A small image flow-matching model, trained from scratch.
Model: 10.9M parameters, norm rmsnorm, activation swiglu, moe soft, num experts 4, patch size [4, 4], layers 14, width 192.
Data: trained on photos of plants, animals and fungi (iNaturalist), 155796 training examples, 23.2 epochs.
Rows from block 3 of a small image flow-matching model, named by matrix and row number. Rows with one number within an expert belong to one neuron, the router's apart. Each number is 500 + 50 x the weight over its row's rms, rounded and kept within 0 to 999. All counts start at 0. Numbers have three digits each.
Before each expert's rows are labels from the 100 images, of 14848 (inputs lightly noised), where the router gives the expert most weight on average: "strongest on" is what is common among them; "patch colour" is the nearest of a few named colours to the mean colour under the peak. Only what is clearly more common there than usual is listed. The data: photos of plants, animals and fungi (iNaturalist). In brackets: how many of the 100.
# router: slot weights (model.blocks.3.mlp.router.weight, 8x192, trained with AdamW), inputs 96-191
# gate: expert gate (model.blocks.3.mlp.gate, 4x384x192), inputs 96-191
# up: expert up (model.blocks.3.mlp.up, 4x384x192), inputs 96-191
# down: expert down (model.blocks.3.mlp.down, 4x192x384, transposed), outputs 96-191

# expert 1
strongest on: class Aves (87); order Accipitriformes (26)
patch colour: white (100)
router.2:424447426443448512554563503535459492480476399512570408541550515526465425470442477583449501520546523533429486443498527499513472456504428513563573512538549526496575476495520574448435569521548444484375566534430439553534453528495435536523526523477445513424517521425530530405579439475533465532
router.3:514488463561504435458567514459541549485538415506532549497441481437476550509478432510477475471478493556478473453574529619432505438632448576483465464514540533466536617535402467453481510556485517562514507511505439569458425506546389540438474430601530505532451445530464598416467584480531507540
gate.4:415506515535529601508512458495576510465486472531371507465556468546601515585539584554392417476566519491492599467532502457603413528399491509477565512509476501588504515454524623546579422542503598563560507413570523477507479482554441459497486499461510452492511492483533440598483455466476518458
up.4:487548456443457480550475454604520534519452482406480590492433477541449470470471385447538478414490469434485420557488546467467498520477434519433511579488400463507518419513541496516459464526577465499579550525408551561476514496498501550477578472528460557522503551637429543529545485581534472554
down.4:455465440551538536347532505522533465489547514429510539494528460503540527503495438417508441483441509520348562559474546470430466506527566535448556595571491576494434518482431438534616572510545475443536507520381555566471575415591465440511476561534513497500511490518500486536427540515543475530
gate.5:621496513480375544625486474454542441480586528458478501487503550474518546536498405459446484484584508478610493395477547533563552436509516367506434478563452494539513358499583507421448470474481527544621445496432501501604444487429528430542468458519495453466505475508487464534518528402518472570
up.5:446547461537636462393539475509420575537428529511519432521573461534526471540520571555536540547471481485387494554491420425492458565536519579508592526470543513515489666556442515549521496576531462459463535546536491482398491560559507561474463518499450554514540514473517551429442481545520489435
down.5:530540431583529497477511491417495539517480509444494455416578407472524467501561475481470508477447458437510543553441431485519535554482468442412490539524509569520493577550526448501592566517439537407553597507496496536425501482537445460518411451559490503478493482474462503508489652486495426515
gate.6:560458433564473547544479630494562537410481505513458551495521522548455420503489501481492427485523442556523513526588615398570506518468601525437497519529531481519496497434469545416558454423508464505677470510513436498513481508460469433473404466556501520463535435481554525514491407515478599439
up.6:481428476453524492605568491573500530513549448488556572541510491539485439618476428465431445416486570498500457465449433595522465427501458539529537441480527502481480503530490485503387614525503569505472523447548514557459505472443402593497583598441471473413483526498493523512565514540547415515
down.6:516414536469484521484568458599536464475625452522460494406493526498432581557534470457470524549496483527434445549463436595495539422551453586430504590537488494354526450483400567502557581544504533461477465517532579612556465459419498518464527496498502591498505535487516542535502544509473507460
gate.7:442492489497471520556529530467487423519487595540527394539481490566513538547456407489567518467514503596644532536551487448495455468511536504387531492468505399507481543570564396499468478501495550484471446456488485428488553365416563552439541484513441533576494520520541455530437440491459512583
up.7:434575505501474521532497528554547484531457573536478446480470535582406563459490493530534489557587486506551477448492588601515417502521515524495458495428544507488495450550526473527460478471489513448483491476523500530508541358525541567407495403541548534577540566589488449498481411463488591563
down.7:580487503491462472546467431515535518461481468478508495468438462467453520458525508525435525567452456480448486391502536624494508481602562420496438483418530566515576501490441424521493498545546509507530528478494506523477536434553531482498492406531471512450566529518448618537529553582591436516
gate.8:506501526443481506489492388427486497490491408519514528566519489504626452489510560540441476481499487449459504478466579512519457495470459539559459525442458513473448495554440524510588425542531579487528544490518514504528511472497476432479509438530519438523464425432465495407487528527461511532
up.8:391443531517507511415416460513467497480435390411461497478505502515548498526538514535463574518499582478512563494573547558537465560493452488514485519372534566404506491452592554577534475594499480495536576426531527525494473474451503483472574518435461493516465419480432437496576520511527531491
down.8:516434531609490508486536505582438501407499498527478556435572531557413539529484512463427527504439454565528489570455580450455531504489560598465516536465547546493580531445525507511477479523441515524512497434483580515509518521449432498576560479389425531506506601554493489663496495451503489454
gate.9:467483590599552429533376507438524585429524498516559505466578500513571516454648480519445504517461450404535479547485461509494547510538417525493471517473496481463548515520544465490507525537598466528493579518459463534447538429586436483453470497494538437419483562483524433481511550537479467528
up.9:595489580560590418592369504491527654443505513509515560509525539490513488556570476448437496572469462478496544519466500498508523594489470491517497424556486462469547548539546450534512515592573417494558580562514447479494498452532425527538466524537439508446507545491510490548531507572545516487
down.9:517481478565654420509441424576569595450398509499509493617490437477547452495601436476511496558495414488439480453407493536516466498487452486484457475534485504434601468495593523554411504523507458472548550549524477458402435534517476459537437503469485526507593441497431539509467471550479511542
gate.10:629594535463491503462490401538492532523462485520490451554488491467484500530485456476460453527456506503500496419564490551497476472518494495556444483611496502508488507606417501493469468457539528481546527464517382423452489548568482470519518570546482571485429426613450492471589582538502481528
up.10:501410488438516434477482566364485438572512533530527443449503566546471533472438460535567527474597488560571480542457550497452532569420464502507523446434454497532485501433576482502453505583490447507471401512475555626560494498421568504491477498442480485477487510353508489575432480461492472513
down.10:499501531579488475538535539547466386491481424559532491436531462368478461493517560598453483527620483544577499471465519551445439513507524418580549434527417510598510480553533422497451505525554469486484529456462536483521490449425515489439456527456507480579529513433422498544475444571375398537
gate.11:438452582515500540584538474489442472521524491440450593496480469517492461624541435416446541444522524491456472512466513453430491556512553543440570454436482479535445512569605500570489421517534515450531460534455613473574481465426432519546586458510494434489533470469444476551564536545510516503
up.11:425498555535510545544535444464455481537538485428462615491453466506466474622550487411477504390540573475468488538449498479421492576504541518407535463440505502522442530584608451607486394513538539466508452538495590430519462480436433509529569454534530459497535498542495479494576515508507529471
down.11:492551437471504490486495460529542531531551500488466445469490442480508471358472533548528530563513561534584456485553530613535515446510503492496384489560493550455529586346483484435567508459462550548567514548543492525469489555500539513514383534507539514558524458528576519472454503489561464461
gate.12:489462542536492439472485485621524515380559404443590524568528469531452492588547563498515496471432464466426481567484461499513450500487598416499560489404496562581526549464535479423474477458477488483504518534493450474495464422516424598559521497564439525449475491502467514495509488525474416430
up.12:543475438569543526493500514520509628426542594550514496490481492473507436383426497552490454469407563497453447508531502539573501480582489482499530509590484492509512423468450546450507536464596429546465562555542560481518526508457537499521454465553455551411456467482547505533561531549436505547
down.12:554492407477556478396388475423477592444457516482520426503523451464487441482441560537516529526395473504551522475441496555513424441525527469524476482501537543524477408445405467517527508430515459441531460556443610507574454524496517550514462491570510531458570481596460578546539478532520531418
gate.13:495488503519502459486486416526490460468490509571531446506553580463589522460456601437492566508461494445442527474458475519504620460464505465566548506440545470482456591561529453484458561555507498533652598428437484514501501482472560490595510465529509434474469398457523525481454410454527523506
up.13:462526513478438578437402495556421482506503479496344557496429508535474488532491531561568549482434454464414528456481593525549537503510557488543427490572465474532505436492410530542471543444528505551570608543438490493499439510554395448478530421515570460495598468525502521581389543429490498515
down.13:459465478528416516567496440477498471509483367492444666554528563574601535530597495509599510454516455536496534377480501534591569429478483554471488517442573444590495524488484540477468537457463518545497595499495505579467536510478543576482560510436512424498482491454511417486512544595502456495

# expert 0
strongest on: class Aves (87); order Accipitriformes (26)
patch colour: blue (41)
router.0:642498545499458478476532476451459473586496525541555500486546498578530534506482520548502472544512559491456572403518462487495503548517597612424430496501536467498499549391512432456517489512410489424489559487457452557440528554402541547566560469498532540493469449581585441562438475558537405391
router.1:477433406534553462566562502452511541470506435439551422543427473444421495568578462456530470475465442480555474474522549515493450591603455585524534416481578503519577580444483491515549545477516545477510535587542448501549513586537499452539443475580469466594552579482515454457552535441424545397
gate.4:573543461357485447517473629520511501498497529495502584555557480457442456484459467470400513498492486504489537485488503402529497499439439502541495474520433384471461470489563514485454483434488516592527505512467501335560434420401560519531494475573432536517473448506515495449537510484454595514
up.4:510404501506575540570445477489512487538581478508519433497556521499553586557501584519468414483502496520530440547476487534563501469535530517494478547462576537525469579530470391433559457542596526443559459483487475544392519466534473472466524513406510527452536589466545474551489455473517450464
down.4:540595463585492393548609515491571501494460569491524590535478623486521425427525370471541605577480481514452574508542476448430540491513498420550512480561565452476449440510491587526440529429423472553508424505518566437526555534387489437562542548556538464505446489518517512446492414554454569500
gate.5:403437546478448569471538425448500496582436448519453492420495542540523587502537450459427495537475485515512624511430445504458542555553453476465465527415563572463619547542497525508534541520512485511658479489474518412492534501489559453471461467549429420499498430501453562415511526461530513396
up.5:578451488544603424488427553547463539416531476524523583545448514486436452528465539462479474460506550522538357494523560529505488501487555547455487585594496485501361351491452568495521522505482488511348451511477479488553498484447522529470509529415583566433505553571516415573509442594457531560
down.5:520500456557575522522488545520602489437530572491506505512448444447432462542535454486512472450463620508471343536507573515551510470451517474496416508580480387514381378457525517527465505537422528492371438558575438570515514562544521571479538534454499524472459479523480483512441397506450585524
gate.6:543479399481514576604559596605566437463462575494464505542543460454515517481448547462525540488573472512445541552495544479477429562408545486549504552539396564473469376522572593471425474521511469404520465458446590620584548504545557456513517639532440481451471496488478426510526572391400549490
up.6:485525578472418645541554481540560551604587568433488506455549499448573482531489451530476355509493518528472536480556359548586504481467439425480487547497420515443455440543428572455460432480436521412505425376500514527499541536538499446494455469508460513521456478479567443531495510467436546488
down.6:501524592497488619558577463539541489597580508446524556517536501468502494516485447559519365529519551536462536470563339509545480506507421500393505481546484520507507536463434559488477447545436551408500407455488540494510533549492478518518438451560486570474472495413521478570437483477535510413
gate.7:476515552607513547497488486487479504467491432503526452443488476474491482434492432610468543538557501418489453491559540469513548502525522542478498514470468453568542410497510470454407473505575608465544558524484461446494601353537514445461547577506610534497533385429415423403423528479487488454
up.7:515415361428570480500532521565446471471481478507491481498523416520627599574519515462539491498460508611495434434408537481484481526487534463507590452516513489471479449459449555497476470556512424571436510445482596600528504532492512447454541488469556533541611497548521471514556468477572518459
down.7:510408364389603532493547557535452496458408478547557435454480480584615599528543546525547480577474509616439511491469487421504484521478462439512576403511502498468461459480481537492462472555529412588462554461522623569494480524497490460495520479496570470533584464474520470551559403476564564467
gate.8:531494367474535514502529586517583488449511529562511543389518438481543575660439606489538452552526454556561440546508557466440456508478505472589423521493486507468550493517526587528547482497443452478518543489538551432541476539536428483492485514536470561516435482507576525549581575555472519530
up.8:416551543607434531589523442502435390593443529497506528529517537432459433345590470505503609456472587485449524413490483566562555546519547482401511460482551507532485483515495424429491552576539581542532514550498447561448496470466441474518529470492543507416434556489398503456406401475519478482
down.8:505407492512523511517534483447571403484488535554524522476555421615591565520529465528528487506484550555493479437553511517560456482478498517518528354553541428446510464510538426586587489516526449444467593482459587445481569483510413546449463584520485552502534470557494543386411557382461504471
gate.9:442588552522446478448522631491492455479485432582488566477458408565464538523403451463534437445595416594463443486454593448566549467507512422539477547510462501522536469478537517627451581450533476506485522548443440540543538487424476498604532518501544605467454510600464499509462563425513484536
up.9:422512536585489482418495594531463416487479511458498513418407344559490567527430579477526562423648485579529448534465613418507513479487537393535504528496471494481475492486564521607488507525544475591538563513491462479567554495414543506536500521539528590484524485587509484497462583438540557507
down.9:514553570511464480398545560451535467444485483497478535439481420577450561546515487388502489485633463585569405519431596463524587453449503472507512500487495537506486434447558472558454540490551463530488586557487468501555475466447452513522524460488551595540500473596468513491517558471503574480
gate.10:513551464556539514478490410558512518472466489542489460467519448495543562430397557568503464402480493486529559511543587487484505607489475451590510602434450549480486431374432462564492581604524508562525510500521451464470547460430510497509464431491528490474560537505520516557542543436542529519
up.10:445412490473538461382604450555534465476458551482528585479502519477514491475521517519569469493530488476477466524583515484476486502526423540461492554440531488484460512552548501566651439584454481547535480464456594442478589438415568510481480498445502534595511470483425520472422509449535519473
down.10:499516459399459487505499526510422553426585516546558556528555548515389509495529527540464522527443486574451409566479489457446489462450421528512535467480571423597548462448438512530455542478481461486380502479500538543479457483469434529451487560530490582428568530439422481520395508536528525456
gate.11:461585588442426351524379488459498459556545482517493465476491495502529539496506557495557522576506488510445497418482508410440527529512501606569457482583591483445523468529449459520482459421504517419501513523407442588564600365537479538571403502468552498468539518577552442548495525447465510486
up.11:494439461441471487506466463509530518520493486559498594534440504601469471456452426624542526548626502505566566381430631590446524512471499496474510474491454475484463500539512486519598548566428518549463511482425553575491445571474471446521454552531544522452553526492484573538460401503514482471
down.11:448463515537409472512456531555488538484492477613495619482510455533492468423461444591512513517601559556589476433398610544398463529402521462549429471513516488529469522526496476506615536527456533496475538571405552534438470495482488519477518586551553424428608539494514532569455441456505492498
gate.12:491526513512480452544597581587499559479456495495573483449503545555476459526413524513496450505556505460505453532494491585580549536519434505609604507468502472531474533506402523516456553505545464538497501479396498505542474518485583480597498562434542562535508490437452458444451500471482459509
up.12:466516503472586508600579538488463585434459458572434566464477530450492476471463533537469491517535448414521536561458493529562530490522493476480493495434513472508511527434442482492438561513462496488539539515472518506523503473378525539597453537471532565557549475512394487484406516441523426488
down.12:458589479336427521481548521494619481484543516435470523509555491461501490574518570500517521465574520519535548515480556523583545571493498445502528581316441501480411445404454576656556517595416544506527484524492497558505492501480474494474518510493564520424496448488494511527549611472489516527
gate.13:545525381469478456452547421520546446447525512535488450513546617526592499534550434452515501482548462484523514529539482486469425468482514528439536468545499444523582595486604477517381517496482539463464443526471550519491533510364502511596439517465446501522447483507548465478436542537453472576
up.13:555554496557493533394561440517455427502506483562486385493565611544514490476531441452477447577491520468516554583571472506539394541545512490487391448584520511443529570535541496559410502534578569530468522430392499465440535471490552481589500441425442491581554520499456473537454460519486450561
down.13:594460529525470409502451512528489530517518483436581499520499355447499481394428476547438440511499516555488476492495558558618479527570465491490435516468569598421425501495503513518563482545498568449499553446385488494438433487628478481429587437499460534482588464505381560539522519481523496511

# expert 2
strongest on: phylum Arthropoda (70); class Insecta (69)
patch colour: green (45)
router.4:469432463502553540507539490463529562446543456504514485556532537616466552563421432497584479453442479449496535570481421471490586557551517574481474493526578550529457515447432513441538503445406523572494440426407512582515571554573425508495534532493419544547441465488466599507478532508485597441
router.5:538486580496513566497492571424461470526506543460486379477567539577425477471425488479553462574471582475521527434450357485523475574427531556567398478470621534408482480448535504472470536598467483556552444494484584516437475453448455540491444450532454490534534406407550510530549408540471566430
gate.4:439471571468519426540576529493537594479565547454543461485481468453494524546491509553633508550502554494579388503545486541431484462481546507481356512507411508440532415438508471548467582514521534450474421490499396564571473508435499456436487569477532485485505499502488547420578490533525510549
up.4:486412524533400505474463458540449617436537454507499493478512485512475522463528482520469442474410505438492457528487517511579500520441464448503549532465501484483591491382496534565462532416511553405536514587544495501465475464448540523484514416507505565383477526511481380512528419569520611517
down.4:575530417468449505571555552524461574591528599539501420435552397541485555523538546465416547500473562424468533460516503520468527526525420440313511496512477572538499472544522510448584462429497500473412531502503486495487481418536578521548567490512572421589476580431487469422511404458516574497
gate.5:464538571512329564499536526507522495468511529538498443534501522509489366558464447516510502564518487515509455523567450506488404477480486448483608469550472506612508398457497562386429351484459437460454413550491519553628461469483426506515507505521461556469532554546447563483436535476466535468
up.5:598484490519501454485516497576508607484438448394537505540490482498521419404490464529439501468385530448525533497466438490460479608361497537537482570508584517505608550526522468404530482570409502501482536390480500515508493432412547477413485519500515474477413459483492582481453495492473508528
down.5:471538599493517436558596512506382473533432459447488462499448426398591466406521486432500482594494512433577531439513461562468529478482509550476438525524527455526552570512441518468489453422451540565448578462489437577483496470453571390581508473498440547531465492570444466524417496504551512580
gate.6:528620411532456585524486504456507493495467512534592495460441557456538578450538589552507428514468530417473473428495533570498494478545491392524505472577455425454515542537435571452397510479487456452557507588492487561532465476516547523527518481455484555623540531523550497470433467568556463577
up.6:543577496493489579595473546479461505484510494507556473438449596520496453528554544594475461531561414417541505484538479496379502444540476493489454435591413498439559442603479579557453510534550478503520531520533424542489491518515578454524488456442537474523541531503549489466478476556473476512
down.6:485492435561545580545432470526457441492413527601490485500490509413421483487519448496486466452470530552538483429531554458432489589616547508444427505505404481459454533447511538483501437644509550445539537484471615526522519493511487568530455493421483495399453512483638540547473580571499559446
gate.7:395492567558421524485554589493551461584494534497382529532462456476488457565443445408514494504544565506469416565464490515484477460453503509429572504442446498580436459372461552451500461439510502498448473555532537440515466474456468449539545491536478557580516555464376544537521488508508513489
up.7:417467584561457532493538599503553516590470494490423558512468479462494451586491440393510493496537602521477420585470498475435486503447503474412566542438444512579486469424467523472493427463508501506453489537537564447512439489530463419523535511521484544561543586472405555548534473543514547487
down.7:579461474530486441429484578561486529474490523422524496564504489496496452478622540510400466509467482449470570421550511496460454524438553483477440494448435537537518486425435444397517477426441561463488506468492583468535511526575503409426490474537530550496498473587620488502476548497484459476
gate.8:466598489515485549528576512510590586502471463457445491564529560578477396480438410472500454568486515497432465449499466523447572458546525442518459476558488455442548466487396566535524460472531525471603581491510424526422457393347509542549596509490496445478522600437449486479507508533498505520
up.8:510573472536523521569580545551634553485461516409440451493497571637473472476413413500454462547457521560445453466518520512500626470561480451511437471563446474471572489593388517505455417479498491496542531517506491542415450459396524508507596511462515483500508563442458486574521491543513570558
down.8:581550520541493499617537549505634474526487437425491390467554570537466373433549400445567388569532556554500544439518418485487624487534482472496487491475498497490473507434450527527408454449485564477531505565523544537430479390481520585501586487502493453510442579452497516565552475509498532518
gate.9:526551577535511550496503491366437494506460448436590521422442489512494437475528542558545563572500628478432437505464499554511495516572456455487463463490553394489600514528463481433495515611572473563547453556541431492496427448496530448522461545444564555504563433516471448520441493565561511493
up.9:465493370484490537494512503576460531555550429576468510573585546448494520534480543423499464459531464518564575519459522509521532444518500499583612552461462556569468534485471589561540486482562498493500573453487554460514468477425531568542606539456520557497484502515548507433545593504449410555
down.9:461462446473527514484419483478468500544455572489536546464470481510490559613559466626499457466490496459551447503557452547562577464501476566551504505570456464536489503510466518401570501575536523482485529428489500497481520566517505548509468535422587561484499465425541463486415520515449568446
gate.10:505455603463474528432486551523498504466471445517482503478424653515429515520494595416531482447557557429512564491500542508488591599478597350481544508527486482491438505500459446524554553452526514503399531601470489485470396513498529447518494496521456498489408422492491507520478488498504474459
up.10:466518535484569403497487495515445417442430592469475523503483607458482499497510461494461475437521470441424564519495478511499506510503575437425485521477564514490415448509461453533471461466512551537447479483502582458461506409466464414447562569445480592583487497485419477479484605548533556559
down.10:485513543518576505514459529514480421459509590514523477483561396422505443508453487502439545503441486441501525498432426467498411398527486550464470551424521497504441493490522485466497527583392563478503497510491544520490561460466574499459481587397572582480486516581425432506483501605538543575
gate.11:508582454576549443493470604586558472561501518434587396547477504510543526520576541514477503489548621457523488584548471583445442490453499502499475435461463581593425464526602496466539477595482508566418517491533546585565507418449517567547476450480419511522496471459436500487481480541451484527
up.11:433444395469426547486532549522435438535460536564506496585474475533479485465500523583606520524583501543530497475516542528345437611457576532491554499496528529563417431533587471562546437516485509552462528500503629479560482555468454551555496462487499538613511618566473476551536482512491470552
down.11:512611563461565513491493459505489386568510545447480525545561526526520554452431506580532472491530496461401496482478493545528549484556515419474583508473550445481524504469540451528452560484516475477550518416441421547516458501552460455483505479476478496474480509434568493521519479557477513434
gate.12:514609459554477510452468498423475481557491493479497436526525536638551526562517527550464457548501563562546467565451497561501560503524490483573497618573467560515561543609576467501493607578476474488620539547527452479565472546503594522437472430443515467471495441543525541556574488471527529525
up.12:516412545463523445552528561501528491438585508518459540496427478371455514402413530448570533469521457421494561501571505434533495462452534528443514425490499427507462500413428522526528417430514528538392473425508557515451488460503447547567523545618495573524443537471452495493471490552472435460
down.12:554556450559461470457444508496446477566607512499439502425490507513453466481494528431467516538464508460523502562513479525432582470479505533500563469548438510550564532505468446478496550435481405458485488453506491511475470582467436580464531491607459561426501431473435504486589580435616502412
gate.13:413503530457528457623567460542500466451585478586465432452489533460506540424446577464442440586487463485419514447443510598547536504530495496450421504386499486514488480530548380441470558511545474431536590427472526456450577473394463543509427498455541435534613440514518538532468585458492544479
up.13:423496509515534528547448547491568482501516559477498576410425451421466427478438452433566514472408503588417539502439406576467471551546520499536586466421467579453462507424554477458478493462504491440432517497562462492507477400434404540569462536565478426486505494542471562460472597534428514541
down.13:525475553502569542550419572407547417549502534532525559474495471449530434450400478437537560416480508523442476486498395522472549538498442529514603446414456496506517552449489478422476506484483445429492407497551450529426470457435424556522450554499522412514503504538441475482464512575424532555

# expert 3
strongest on: order Passeriformes (50)
patch colour: black (42)
router.6:604509463539504461505468528547517522514537543535495462492569434539452476579537509537566513493464451479526556475480559508442542471440547435469431510517552563533557495441552483593503486513393456504522528552571425429441436530423513517529480522551579450485470498568553462687448396447430521415
router.7:489450572589530446435518449536491556595590473561486532455531537574478575424518578487443519543476530450455499489516499452530490527511534520498540484418471521542528479512451467483454460557384536456464515514476517506483479580460506452512504518454512505487442556457557417599527586554436406413
gate.4:414497603494539539493488480475435479542456523565478440499463577539570491429464430565483509485479473473400511498526479474440513504544535559492472531479573486553450506499480526446463440375531619487450593490495523533372518596517482489481542416599537434641531509487521515445512517424529489456
up.4:535442455450473425591586479464564413489544603537474543515434465534481453574552465486497495468500589430489531485509393481508552375505490499423519496414524457436399617523526531548570492412519567423495608505505470536461510534449514462491561482492542468503556551539535552454512434471524441468
down.4:503473425484455529586577524581570511402508553569404505493489373555463600414467464477548486491488488506454559486582440449556424482524476479487494507532564542388494507486588376541586513526405470495567461488529497475517543511488473537617391526477533503501548515527562445522425468473535578473
gate.5:487534465563429478523564428565502476448574447514513528511555515554530393457614397549482478528476489469572431511466529542496464474528492470543492504502514524497567581613541484518514520473625499570518541503432419458515507485597449443392470523612496557557433549472457423499524523454552409486
up.5:519498472509545525569518556516477494371539558471471542412580644459514560450535545585561512540479433440589549524420433464508536469498482420441570494542540462609406504470464529481509460491526492470493583488514524433488466470516489434521421502485438445418446516428500479408530461505478490518
down.5:533457490453409496530485489578496479480499606470465498455562451527458446423595459576535486509483463571557549500425560555522516497530522469523498449542592477590492500488482511537568419482541529505469536437517457537513509465546523504436406449516459453511557526509521519412548576475500401419
gate.6:520441445508543520538501482506442612480439439523446519543547523452583519433425472524550414477473467511404488511458480516573550517369483508554410546518555481502510481448518588495446508517426478470379555450460524367480523418496483565534576543529542473448520579535554469516449528474505517459
up.6:574547430479491537555576549505528427566478575441471444478423487549554520444549429429514464517503411489485490520612496549496478505557510475457521517530447501483448464588567392538537507551526541578549514491384498528509507525564557516465432503401593528482478498453501479474443508528545445522
down.6:648527472521514599493561586513419494539479610481453469435486471605461475391477447488549448523483482479530538538516492503586487515537482454465516546589527507539461535512535432539513482541484520624497585445471541602442535527560588491504501506402573528499448566422514484461435455502451565457
gate.7:458584472510516465405456558543479599615530486498468440463478504521536608474534519547553428492495527385407484409472524586502490503532486449481560540499448473541487529455393503482493556473450452576461599493469509541479441448538542527543435475437625495508576496496594553488472499458509505491
up.7:516579405532507432481451567546484499594473459495493494478449497522494559508528537543504521463487467390411424478511534499552469514622557473514569579447514413523489507440437519465480557541475518564460526487481496563476517485569483459551417495393594519528550593534556526464473496483541571456
down.7:502562468527505503526435510567484504513455517515466521415510536556530552567523513532563426436486517441466436439459576574473611586509503510480505551555483421574419531491444512497535558519427552598528528463510538466495540490534510553528471421472573515551543466499587583438469533471479498473
gate.8:416509521529457540406475532444452496524457474510428574503477436582568588547521432403414455569529580448488558549492476570485457384467416494470454466444522454543625553500507509465461566408511493496432477445489580481467469557557366505569477410428567507521554446459580594426490494507475449576
up.8:520519612536556478435601557424508497537469496477467480500525483588588561526506502485391441540531593510456572526557496520504534392495549532463453508519483562489604560478471491454593642453518459529475490472543545480530507546551446513518450491425513516470596387476481508453428550511494524524
down.8:572453477465525426547506478546557509543597485482539508531548499466455392505525519516597552462544505427425502479433472526539514456555648522467466475513508510396487538572516507601476447488437497430544524513480533515559513430387463440596431629478548422579420543491512443525538507517389566499
gate.9:575576482532447511483409533534514416502433585475583517522537526489551457526512615576556548512499490513432533531503503577510516516478473412511443560540502496486493489428448435497529484548450471565598491490468536445528567422476459474515411486586504465587543483496512412529564522441557499538
up.9:505577481430554445431598497563427490497417455523545569493479530494519564455400533526505489540508490505455416517473467489475511451525536425524364514522473557506601552477473559440428420416507491488512484609517478478459439496548493511455545458508485360527473452570521590594584510503489538546
down.9:559458524530559524451577516502445516555519440524495516477425481516522562430454462405507421570508518483533482562492466465520548523511517508584458541400455487506562623518543527510536436377486490602435556557496501571474523462498611491374613496506493509497439568518468581556541465593439565603
gate.10:515526499481382557556512509519519530523593526563517417472544537548477388429452498456536429490588486462522533546516449479473461473505424498427466439540511529559559591510568480583541551458536467531559531455437494536476480438502522607511551490558494469528464507546560497422496509568418413446
up.10:498468471498602389478502535486530470521487480470461541508479479398552645528522529543447565514449498558477457541524496528574544525460515506579454566469439477441458373509454516493509485501491559458446459506465472576478542526482455373558457539530480537523502454455460492614489455435547503470
down.10:460501474414448463498481486420545472515539521574467519459595517509517463524384447469436482493528499553452542541526474506436463479520468506408409554623507531489549506498578448583464432505488503498548507466435535517441518452520492455466496519515494459476467530568467459540425507473450423399
gate.11:454450528495496482475537499492549587444438488559503365478513559463472586392574561535415497444426492547373558488484507517488459460454500573548458487524451486531538553522385499539488489568469507474471547542490428594481453602491469521486445414535483500462480488446555531456541478442447470411
up.11:433541516491496442474456423486518573447479492608533424520480543441455585455507571552406455417453480508366607441417527531501487439497475560549466465534402450522567541508438556529527532560469508537513511565499447550462442534521495561468507444581505484511497484473517534518556469445468501417
down.11:445595491563484411441522462468575586499481570552490456515455537541504521616465534535447470507439463391460543531386531514533427493525499592510477581558504495553567526534409461513534508593450521492497506553454523540447461514498528507419514549581550472520505525476539486515506539491493567439
gate.12:518526562524471483552463435486563540446548525549545441539484452482545504445484439457489453446473487562555454501573552607476468554473522543516528507453467468515503494440582435462521519520538501498471577602500470381578456590479439412526397429535542520479510456460448529451516462440468474513
up.12:556515597494444445577458438508529478486531547482568495599458439486527452421506484464473468422441450505503393564546543574457461548490532507491487493467533488476496525427541479492564505501604521450472562586468405448508532577457450473502433437527551489495436475486404544431469451417399509493
down.12:400528448461463602521540566456434482527533438515535561518391515435499499451580489515474529527566546598437442509545577477522473453544438498557521491487598466480551517545479532485543541501511490525517485457576510619441564472502424570444594547385469489505637477502512425513523581503545516506
gate.13:526455477430432490539455478448396414461478512507469514456484554423575576444487613496563473510520476552519477529533494412363506399491535563476563427488462539422503604524490539536519500525546450541539476450418487493489651489450549481477479410535555486573461436508511483481535539537503511464
up.13:545526452486464540436426460482426430472492491437571529552446556349539537461465607547558501547464481466449473516541524495466511396582575493514562480567443523472453525461498503492525576570577475512524472535447489410498589513491633494558538407552502479640473439524559446414518535512502463541
down.13:418526517530379623493571409546580495438534490446560500557419518456470473464527527547438536466377472490454428478567480563473565481435515500540509488484566487548551448447467516411520500531559544482530517459548482434508477469525454560519405420582478434536468515515561477430482495388528471470